python train.py --encoder_norm="layernorm" --encoder_fused_qkv=false --encoder_qk_norm=true --encoder_layer_scale_init=0.01 --encoder_parallel_block=false --encoder_moe="soft" --encoder_num_experts=8 --encoder_moe_every=2 --encoder_shared_expert=true --encoder_layers=14 --gradient_centralization=true --lr_schedule="constant"
Rows from block 5 of the encoder of a small masked image model, named by matrix and row number. Rows with one number within an expert belong to one neuron, the router's apart. Each number is 500 + 50 x the weight over its row's rms, rounded and kept within 0 to 999. All counts start at 0. Numbers have three digits each.
Before each expert's rows are labels from the 100 images, of 14976, where the router gives the expert most weight on average: "top examples" is what is common among them. Only what is clearly more common there than usual is listed. The data: retinal OCT scans (Kermany 2017). In brackets: how many of the 100.
# router: slot weights (encoder.blocks.5.mlp.router.weight, 16x256), inputs 0-255
# gate: expert gate (encoder.blocks.5.mlp.gate, 8x256x256), inputs 0-255
# up: expert up (encoder.blocks.5.mlp.up, 8x256x256), inputs 0-255
# down: expert down (encoder.blocks.5.mlp.down, 8x256x256, transposed), outputs 0-255

# expert 4
top examples: finding: diabetic macular edema (30)
router.8:541581614537557576534480483485474495500466464513483473469462477459474523431543464527426464484404521426461515534539449456463555411480552443512475465502495487448523455536484495491512496496576472399400521508491515515510533526523536530530467563559517448468522535529513432466390554374439519509545492520468540631521541574681477502480489536654606497488510536536493502514484466502531532548542468510483424569598565521478492470485516515473560489526401459459458406587529510477538510527531502524493510479482551520490483515433479438553337495419455499496413486569463458459492506539509481513399417436361419540537601402533466527504585599467460543512497552508503479421448547581431483527527505454498487502459553486456523531433579450470488502436517574498517471470466445411551416429506448
router.9:534576618554567572538497467482468502513469449512498451444450460483467486443533427465408440438404497441466509523512464469458548404495559456502471466511503490420532464547475479486528494483571481394405513514500521517508554555543533543541468588562552469451547524576528435506389540394482523479547468529463561614518533573632493488470481562657593491486506517527474509553473473535528553578554481491449423540584531509463456422495514520479564475539404484434444416581530503485536548530506515527471509461503527516486474524423451455583352492438473518525420470560467510457490507554486481525410436486395421539529602391524483504523583574502450538538483549519504479408469546565451497522519505436515490491452540499453554560424553464450525499446514579472518471471474489413557417422504445
gate.1:425499525557505543562503492582537518542457466573464453520476504475512535495620508460524493475473524496515540438513519508565569582520449481585513503468503398538529460581483537531560498574525498450500450439534523475449551540469445502536522507532476496545512566624552547456495527384537523485546451413393546522591561514548527551543557525500518483598553500514325525518512566507502476499519581505519589525499502435440470438596444497427465378465584493515439455498568507443547546546479435448556555543550610560501550522531454456556503586502479579626578450490598479529509434592467583464524527444492499615525459549526384482462460545458510440611515539545538540483567506532579454490516548491453449516442512568465609494450486499458441475488553442473448466512514465490518505554440508
up.1:613515531435563437439446494421503507513443487398606477487454561555488522482428423555458479445491449519526510548515560555468483437503422509491474520427545536499514471455528587456475517472413497534542640602555505520478496461517497472434399494495441484589517465562516461483541498546527524507508524538617543506459517516498461417554440557518499452520437515510484400446462431474568513495513419529500484513588490585515535531556582480597561575599532449583563524487442635470441520517509432573460471467453452508478494547423501481518477387494476468465481501505474526535499585480473542576472372424470409407604522448511555460480505502472422522459427523518504541423527504514525580482488477468561520582532494502439528513394514567485564580438457594483559504500499494445508508442604497
down.1:482441504525541471511515516424481534504569534530432456570543509433574576563512613526501476499468506574468469493599479477398551478455433473523544539503508491466550498539426509529523494576429556491503502507490523463404487495534493488537492481531466438431417469468430402595475502440564506485530489498532544521539492447585567431450528430464393497485463483507409460549482547507591440477549490544524527454511376482551557595477497520474535550577461389481622548539646665596503447498541441481471580494540443507420520519583507466510455542495590464493483534498456531509488480450580415458572485472560548498457467460500518439474581450545572456417433560496537525462533485556479457514457381523561470528445469537488461553594543499454512531531519482502609465510586538513495554516588468
gate.2:516528458476433489442475489531468458473558522581440516515475522495453534495527656606538685552506534497500480518450508515553497570517474506481570499552474552487572547557506480553514559599473504536502513515518571490542480453443507487511539568487468412492516565354500492472561486477406423482488483490539441513434433511519481496531530444505493512484519492603510456480424491534409448521441486509441397403459458506528500609441502590484495530511549474489563516573500476511405466530601528576563466504628417484555550543483517506465495612492472484470526569454563382443495527531484438434629523535518517476400558429508438521469534501511501563425534468481447465619519498502468384497504529510393516503487542460563424476566461558516455443451497538498520482593437485485491596492485513
up.2:496478521513563499540523499476535546525427498426586486491510471514557446511438366410484328440498470495502521493542494516461488449490519495514438519459521446479415452452491521464476462441536492466502498490482386518437511553570495503458501408508517567490466447645482515529440495551593569510517519525453570473527597511467518534461487554487499514523475530441521545519549495457555554485541502503585579587551533481460505364519474393459488474483445509496437488404481515474593531466422483422431525495355593523436483458482468473526504402496520502561459425554469635573503475489523566543357484467494504551611462574456567514540470495468512432581464506506554534413461492483542651493501475480578482495520465537457559513448541447478565548559496483489494535397562528507507420517500486
down.2:454508489572592459513581522530438577634511523569503399403473462533566484530491597556486486500431589504478432514517463482480553507481434463418467510597551509552580447428477456486506613475513575463573534536498566491398521439481472487525365453479462468457491527532467489552512467542538519521535448457460529497511496513416516335511512497530436520550485537572475519547418512629525456518523520497473464556482481504468431530401489551547445472581490424475511549482451534583389477523472453407495470488535625531395475525550397463504447463545535509519489481506528505539614502424489563474444433554480502462495547542461541507426528503502492575445443553517517619497483518512522517505445342495525462506454562539540522516592504501512523522497420523515487476505501546561428510586499456

# expert 3
top examples: finding: normal (82)
router.6:496552577518504517494452449474444485479454460485475466418443475461490443451583449454400445425442503457512538515478502408470501432557519470555401480490497471429621486485488499544534616534505497501481531525507521536478552539541503541533465611562502449472484491584524445489461613402482504410530458570492542612544596484599455480501401536603535430507511561526560530499459476530478582495520484481491465524559553515484452424472499573490509469522378461434410454646468534483472489485487540545452506475512537549519467576434488448499427521459507428531452424521467509383469507583497532527443453476411445510517623440450546487555531645453513555537421536530493539514444530560479491501493530408499599528371527525441547521442489488538430510490465586471475474492485474463523503445542542
router.7:499557575528532565537478498490470500472439492508487471505442455446514492428567448447412423456430464414524479518467494408452514435539526405477451447562499433436566460466475497524505578473517458422415489489482515525501513532524497557529456609535490485451473504587509437521428574439479541463525481501471520607559568498589486543524452532606589461498504551532515498482501503496533569548493508496470456582602586512496478455481468532466507451514361471443444444665458486488458490466475566506445489444504565528514450528419455438505389498403438462491467471515471490413467552535527494498401430460404443528532596411493518507575508650420513561568486567500528469441439557597469482545514537455492551474408555521437513510440561473499387495474492591499449465478473486436526519455515534
gate.1:569532529486503500469569510550560509478569478462470459509576543494580475483564526486567538557488536515437518443557471510448542593528497500457552483521495540586465545464523493569510599437451496472477520448470478399459461439494474485534447495498427438512541370504516458501550513520517478499529529416573532496485492536501502558529482467512500557488494441425477476456506561496561475499581484589463569531444507484474463383537507357586404543535562502539582469519587489509440508448448439484506495478425543441424432511599589487498508407499546551358555603498402477591520595427496505504497543421548395490559447495538567518490427466490491450434450543518563433499412517491389449508513518514507406452526483533530489477606501381435485561577505458487566564410488553492522575539526516
up.1:444538564551605550558485509491539496528455526512462483464524423450465587499464495457513458483488525481431441477511477449516459497515541486540562503548468436412502388530463429500513541507584505353450370489532521566545544532558563504512581501512638650524454537489480579540475502614532501514504482477445443463496521492471508449487475484489493459442506522483568546444580502493460512506486462523518542539602570595537424692460491558527598503482519530432614554454524434553515519489476550440528558475414514511533526490504457514460500586482482466551456463473547518526391475478602507462360434553517461490423371553506422549519584483585477592553552488479467509448558501489567521485500476517460444502509487477501494499517550612509523444523486496488421461506490452506515444477474440
down.1:412611588559454534485523553510506505403633525463455413555434473463402475428545581439508534505480527523636528415524457435511441476553488425485591509609542574545524505527519616480491523615497507512521552470568462501498535535526446491478403566461526513471522584467514488601446627453504474463491432543503483510490424440496534442519530484450480414523441474578550513411515522544566467594556502567435471533439470470480602530507509491549450514563467449501515387476611447572521480509534489463485534445489499527524554450578465522541504444528490468487566479402560516574486516528451396493529454514503495530515504470463522577489532388484566491544499505524385454536441511491430455546494513533599467536498481465505507564522566479436532502556489545496530550594588551543504540487494516
gate.2:576539512546458481427475468419398454397464508412402441487445480496444527535436496531528525506559516547466521520460485441518500502431561536443528553577451494509476517506524480451461504494487524512543588592573556549614511543548540472502616500472554508425465569409472554489479493568361507567466525490437415449478358442429472472456525422447464515402496483434540513430480501477442404483414451489496498499485557586544478589483508541523518605478530474509580549476485510472512490464580422576502512544534496492540534505472520518448542508540478432524555507477513477555427442519507461460504427422468495433485422464465468504501478443498521537439553447505407429584669465450581437461475449482479476459543455477589477461548526500459503522476481460486421561635425479420475506476469464
up.2:578511483491522480515416500466543451486422499537482457478510437438578559478574440403394429429508394490518447489501396407454473514444496489452428491457563455472449475397485455458463567397366493569515508501493536488511487549457506495514411475471469473513556502592485544524527514433538525517457495452468523482560549433486514520595464564511508558544426465525451457537489582542556464478512483521548502505493486469484419553448503479513418400510451616637531484559443445449379539511414458533436514452543587506428464517484437421482538430485447586418542469419458486437535607471542481453383484510461427464404508488539544422487498482487552492526424523469502441393411474480506492510502497463544501532554496474406547498430547464454499428467471436496483433496555462574479506554518489
down.2:563534493557502480462464508503438506537522476579490465559514519441462482499494620451486545458492439506481433514514527547562475455534597464399478538498483451461508568486456406559484442535480458484560430436557540550578482429533535499410542566528506538502484476448463500581469519489486510451543492593482458558489500396565532456517552506427464473510488441450524519489492482571502475498581427420458555485526458493474466453495465463482558507543466556409533541437563580607610367458582529491430489516463479517505551546605583484424550535466520517575576486378475457517424483429465458630446513469408491526468518479606548556379455543518507484461436508478510498549546476527472456459427529449443482507518469492392531609420499456523560528511581488485675468532570510509540511502466519

# expert 0
top examples: finding: diabetic macular edema (34)
router.0:436491535556520489493503408477492436438490422454487490489539489507438475542485458503491490467511557610527597503449469440521511496575474566535488609518531563473627547579549442584620499584587587506511522521536529520527560540539540452511508565490509514515397475543587534469436522460495540539508416515524500550541549605516436539417434487459396512529485516487567613479544452450468532400484489476545548547539542529485491468499507561515560504504464476500504525548488487518526496559569487480548500565504498521590497550554541542502563494622585493555461471485491516537544497550578576554463494471458538510524511558536450492566452561470479558521432479576512459513601429431551469368443495428459566520464433520450573482449539548539453538492453483303509519554406517438469492381534531
router.1:432491554556565535560508487477495444468495500484469502492527470496439508525510460497481498468539553575504541549478428382526551467565504569532484556544543483436621512563541412598506612561605538422433465488503547528518530544535545464501490540467494470464422498557501491488377537391473544539450488505461487565545576564599433526411444505506381499520542479486586659469539468455505514426481495487534550561566552520480469439482479595475571472502391501457499527573480479509508462573562471471518524555509514488512468550541544485452594491589543488561480499484460489456542492604533533551453479486461536543543568542510444516595468609484489532531431474500492451539584434403580452440417469399472576505480433486443529506479523545506433484510448485453480463534401515449423433382515502
gate.1:483459518562556442568577484454521415546538521497546533473510540565493502580566515532562568521567545580465588481520515499503496572513554577511522587451563491572454423503584564557539513451456574474526433488499525523474491502487490427462501423465506444454427393472465561435418487500481474540451415438479449472466418402487454474491415465427417415467452424453492470442428468399467460391474510552526469465512397458432394440447444347485389508444541527529501464517533434453465486536465474516498481585497555518503546495502582487449581502572613549530588538525517499553476392476535532532568527547557526580538544481561499544550510462481510495430442462479469416496493426417509460415434474465561446496483477471457453531525508479465440458451452518412492454506510434496427516532514486
up.1:421438520532531515519509488503485469355495493470493500443491489510516531500446460517556500510506523508489526441464638470469462436510476505481610516494519498375532534532515365564518429511583516471468460488486479521503536500527518510468538546486604543548511556479523433496470397581474534549501490531525482522546486524521536534425394616476493591520531488518503496447575518488480550477404543311508537537544595513456563581510507566453592474461406486413557659538435548497537504523481543406497528556478424522570551559492550527422491548506487485535522554483543534528383430547576577611508489501520523584550376511488527531530396539499441538506539496508476512489557503503584567499503481455460459495474491494422516581507553567476433495456509465508444487501471501391490500456465597
down.1:459494512481436544476523502491549509570525522481521540401505500468527444604611489471409506461538487495421470541465522490546513464446521565532482564469494534501458494487431488515463515461395486384535480491445528518485463423456501484503454570489591551435552447482488518554576530587545511519542531488518471451464488486518483550528448521588442527517641491484484606492576554522517412470419591441538500502533411521482544487560518535485546498559491508442554816549397529533533469495508515543475450457495564493487514548575477478519482491505622526499427516489450596435477574541508471507491514505491457507517503491533433561520598550545510539551478497488546498471585488456484496519529402458441530564569467523464572420540540529462452526492493567495450486432476570450518444437505608
gate.2:389441493550481538520593489543525405424509492513503514459457438563495442552328507490487510489513499535498515454494511525464517603517566530539494516614462492494495487464505473511512497454531538383399359387510574495578520526512542497592513473501526523486375401514527602487521431599471511543521491447441479514498526442465469558363532419493487463481512440597512520400510439444482469549486570515516502518507558583538638544563534443568460551508532463504490609451536515510560523462463505426492482515475453505575529421509556525483515524532543505560478527583501538606500453529552521470533474402506439539486386449550494527529466456496463497530632502538548513508616497488557513449487530594482399453469504518537516444552549514449465507508478431454479528429475560520501516513461500
up.2:344392470502491491503540536548551523530493518539551530461540472551511523497547524501495505501455483492470534555537502447582484490515493485556505497530520466501501382487472381466497553479488501466448365392466492472519485455492447515534544438533535539559461564523512542532535477541550547529509552469446499498503554496436546404459518530498508497505471502579608547541520483432497535650652531520495507530512565565533525563617557487525540530519520502503509672437524557496411503542434508417508509421510499489546554534483463493463490512506443565546511519569527542570466524517459541508483459500475389484497431461439479457492629433590483507567634520517475566401478503524533440476518522488607433530520451531447549467515558416463597526496512405508495525500573517549522383531622436
down.2:451514457484443424362484478449485575460565476566491585459549419394513526461514499478473519430512427554511495518480453572578530494536461494559458573552494556474626479433454576463500595494572477493489485484479558486450464507551492478501596559451459552500436519485479463417476502443480485482483518365413535496470513399567511489556545440435462580572460481525591545412559476476547515570549491502483445517547400483587493456435508490433379522485450477466476595440447516465547503516547548515584512444474615426502496521529474524488548545511543485465449442586474579503543494520490526557520507439485429532530415428492490554512450427495510495508434564451472456466651595433496400500516504537467469539539470498434538489521497501468533581505502504517590398543459571505555580445483457

# expert 6
top examples: finding: diabetic macular edema (42)
router.12:381437486507502483454475423449446422394435434408409439448482471445490411468505450445458414452445517514519533528426539469458500490567482485487449499481485508492567542449500479553538482450524499590550535529546538529550571576574558523557562632530467531535399462521551545551443524483540515488550471570518500568528580387556513609468434517423488528540480564503577575448513474418514545412431557530463518494460488501472489424551488597526546492514442482461443559605448445531467444498520446473444562510568457475507455530537562493416471492522544404484502376458485538498474445486587556549477512546548493490502503488424429442520407609407521564474377539543405534552538508517545490477501531447472581533489510545468494474495516552567458529567511563457446510431458493529527548468524536
router.13:370394443482499498480541420509481467460486392415477460431463477468506442510473416423457424398436541524516524550356549480474543456594435473460437550534488488439582565543454466514566483466500491634545484448491497480516548539529504492532518595487453499487411430568586515524398497465546496500572456566504514560517563413475474564404462486449505497507499519491452550486494462409468580372491576586492521534503507504456473444545476533494529495495465530450426520527513446488474500530534420443456483502564439496527460513491491508516469490516557439523528405420460557564470517536596559502454510541521515505533582516496440462508477617428479557552423546592467506470620506524458488463493521518415595431537501585458539492462527529542525580536509550407420564514411499491553560464514512
gate.1:499492542578612511603547485479480430370485547486468458474471418548500510539547464506468469498558482551387525486480486498405501530514517557387536536534562487449453547513551481550502502458513535412466388486506561544560510586527574477559453507418435457417479468550462424467456392461453518528437476416446457449502423491467448605487486551466450582513478398450487493402476587452540436463475523466488510515515564470431590399457492488460501422469398511572492609513443526456501486531502551512474517491515533493513489590498541512482546446545549552506535495459492529522474491544567494578481491446517501587548435502499485503525379466416460425469449461458503438426489438434454605473441421457440419482500413449481526547482511467483448434489435411475441461496442529406439552467444516
up.1:538541493477468496476487500525496517618478511509485481545515460446477523471519568508468546499503456487493406659512440462518511446410484478545441475511473491578465464431433566414460538519472472522528561493506544492531461497466487499497526451510424506415515573428465582516471591438481479491503545498429512440499518498484501455528632417525507418480496507516449503588447495524497442538583428599538515520534497542571451503501495411503416539454521579512466379430532500479465451398446436517504511426559570457419491439505441487523507509482403499421484465518498390515571625431367457343449458457437472402472592496531498519441608446545571470479512502487481509492487522519494467502521493559450500560577525504571460477495481514528621508513499466500579506485534504601511419544492361
down.1:483497460497520503466513470560537504463461488426518551563487566487460524421478454476589557468471509435612442481487519556486430561542551527479497463502469465487457568439506591479505477481583461544459500502511458483572508442502519483519554411462484473579456561556514541443441472519472485528483515455408430418485495560499430455543602502474533479507489549456573415591522458442468571513515484462559493508463614541510425486412517447468445469455526565569376369467507368428485573455488534613555512523392471538521500496375523526471546493525357527471504503557512404466501443531455533515513565503466499475488467575520475507567389431461462524524544394525488537537527478459482465511526638471410533450476530474511481486398428519459544461479525387511439486461422460543514511555517399
gate.2:557585562597593500598501476474488394443469532528474474455465400508484487536547507499485490484568443559528466556460447483427449530470493558411472548564563483433447526471516470526510465433463545413473415489549620556588522577506600464501435471404498491454508514443464510445411422457473534545430457421436458442547532456435419522489504504454435546519452415442472453424458588469518432461474522453461497503501542480459549475462457559489493423458398548583485597521409495452476417487498442467450494508490460450533483572517512486484589453546464516469511472421490462428462564518572470496495496482498512549469459516472478477506430417394494427429502435465451470446535436441510522471434421482438444509511427417468452513516538447493405398464410415461462415493478500430424494487539462
up.2:434429479515497521496487507495492495437501479514490498442502537495544508492520486511550517503480557491461602318525645558465482546540530500485583490432503531478488511519537428569558462509472516486446409480498457516494543505534529508576501560512528528573441422531534475482545464565522523500515456504603494571515449502531497518540341622481501541547507515468507464388489498468496511442422543380490520492486483483449493528476529528514555424522449429485579567608531517479496525572550516534540486596430423529595525541509538513453483534500567458536484496506532560516390369514608556632546544549576524557486417529500471527569410563430463595522495519518527530522539498499532510513510537456505505448406498503422546582516541490469381495491522553514467482569510449472507607506513672
down.2:496465502489498537473536469514487500542526523525515585420538487525471468542543474493483465565524463515428700505497484586565508482468493515585505526513522485457477414497509479486542473510467544507560469542453542519497507552422456518509430601524514565485510425488488519464539513534530516499514517490616523472502552444508529555544248555581520581493516530519418510435470566515506409499437634504474475544556505464503543467507509467536462461450519506439593645583396532457487468503524533547499499488529638447559473522515460513486479486494625476494491503468484571488480507513577433486474426479480466489517495479468459560489523492511536545492501536503557541461498532507499587467520519472511490556493527521484512521569542527453378513469448593543447518598533532447507470477455746

# expert 1
top examples: finding: choroidal neovascularization (67)
router.2:534538558510557604593496503524542524499474509543473485496480454461502528448619480479444457511449480432519480533440452433505504446537479424519480444559519412448554513508438475536511537518544482456405482464482524506516502530494513536572478596513464498442484560585515460527394559427490592497507488499485509567611582532543536604492429528572534481514553520554474567506575501473578599513469555548525494616606577526465459455496459497502528442514401494478453511692467457503521514441481544483478525471500544531550455594457449441528405523409385478501475481465510445473447604562556496442388456480433471548524582426541527498532538624437530598600457601489548433428478543555465469541499530437468512476454533521450544450471553469507402493518500534501429461488483482501493525521493485
router.3:606597598538528534531456445487470496560456439514517477410483465467469512461536456474427482470417490469525501556474487481498536409531465459597451477511503453437578484537467527522555618551547518496509567558538518527524533528530526527544491570582509462436531565586569445487416573411468536415530457558502548558591592569558448503449438538589518426477541542562502520535505441501551598513485527478527537591595531515458450485477480552489549436525382486432438473600474481478537515474467563531487488478524506535532462557427453440581421537466416461474430486535475450448450528575504500486396463518465490557532617477494528510553602651487492593567432603535524483486535533510471484500518527432501556502434461524464559459470479509524480477480439643442484464505505494427498440440513469
gate.1:469377441488461434465476468480503516477502471456542524454477564560563494523434379482575487493510559519531554515493552529498479514535514523514630521539515533533459482557536587505506403454572528592532554511483429470426500412509468469476458546502580522570442420511508582528527399657496521534495487475551504492480445571447493379387424515505498410465495460491499441460513442450549517507489461407463466440491461532503520622535565465530607510575537502483531574463589444493585561536417447472508526536359558503530531530448530547477507436525572436564517527528453536548421426417645567596519492550524432472430343468463557450545511462516469592512513469518478484465460478489445506475488547512435480496505477459497535532526546440462499495506506560469530490471517526479486551475441507
up.1:551453478493466461458517468484546549452522500473552483489518502523573481549363381439549407495497517529507514517481556445499438440556526497538493518530488505499472476514499527502515327441604512571535522535520417472436498458522491475407500544495613603529479484517508512539482409620490500544514493501488522493499463529456539403352424468502481498440510478493516503485536437454539540515469465326466529516443500535509579647540516500543614512499536489423480572420573471518573561496438431440498576545361504460542481499508512566460503442517527454538570468618455570517428509424638531552483484551508456483484321528435532460588460481572490558538543494528509489444513475487542527470511549495446465498515456501508526509484545460464503525562518464469516536465536500502516581499497502
down.1:501443528470528542530525537431510551565459523551582443449493540516552559572435565552452496500501540532495510530500519538475524487498515490517501499483497417451513522536535440459508453400527525466445625455494488484522471449412532488534534459412597424440491478523502391520442491479521539471521531424519494555521555513405551644528452433473478465485473524432454507502429496522493526508491592489547484403524523489529562463603526416421556503407523491438597509558460428552451478465511489483524550464594471452408598454408487381396489511494542500453441393507514503518459499453450456413486526533571460523526391557435474409523477576543502500480589586510538501506447444510555501539446459430545572505564522523570440497594547576624508496566515572507394505480545432502448556438495537
gate.2:551575538495552503487462503405460482435461512457501459513519511493480492497455440477473494477516600498410532495541584547538571496520483518449447497618503442425494454593492409471485454512599496494511579577531521537519511551520506505485546443485507485438421457534512478479452497373421491502506527495478477508500463575523467520420540445505481537472527462497680491532523489447514490471557455554498531505595592538576522483510543497521548558559502474544506523456521499550557521617557525461500455515521553559530526501522491544579500465504546514580456514528453488626577438614434496454395434439459470415462480498566441500495469502461371445472599488502558566433478483491467499509478538594549500355574439507457519470381534527380495514447473515503479480439411438473504377394561486
up.2:567574524502553500494488497479541496427496500510436515497534517498489524486474450535512507501505591506475566491551572602550544527505506513459450524549530418495482486588506422503523458497589485537532614520505585491481504514447496490488502432480404517451434438544518398471503544420431512540509509473421458544512489565548489504436518416488499523527526477489683432423505453416505441427548439499466517515585588563544506532511565439580482566583535507579525514503493503547468527596552407505553451545482544553513503472562505490517477460512530493568467532486439462628556509587472520483480458385417473414485578509550554513464509548459367473490528506502572601457514482491502416502480517576497538362523483534464511440435520561367509556441490541481399502460406421531508484414579444
down.2:512540497515475476500498532542407518422432490471555454471487448561469624486628491471573447537501453479470538489418560552406494483498556477521528487544505450566481505536435446550506469493619520552516489496526432476562510480570583516495527438492465494601580540608501575436475557453463482499493548617566431530567320479454547486531514481462495430503518481618476519508459458555411606416606511455508507513435497374514516537442587468498425486431480500535505454448497445453423553501496555522424499515516448556514532510475484535471526510486405501482504482477426551515482553444520517491430513522536519483511542563586546468419492505518467473535490542519492524568401551560528516502520504504469484538511500513502396533476591495566388442408537485518534559456580588588524421593427509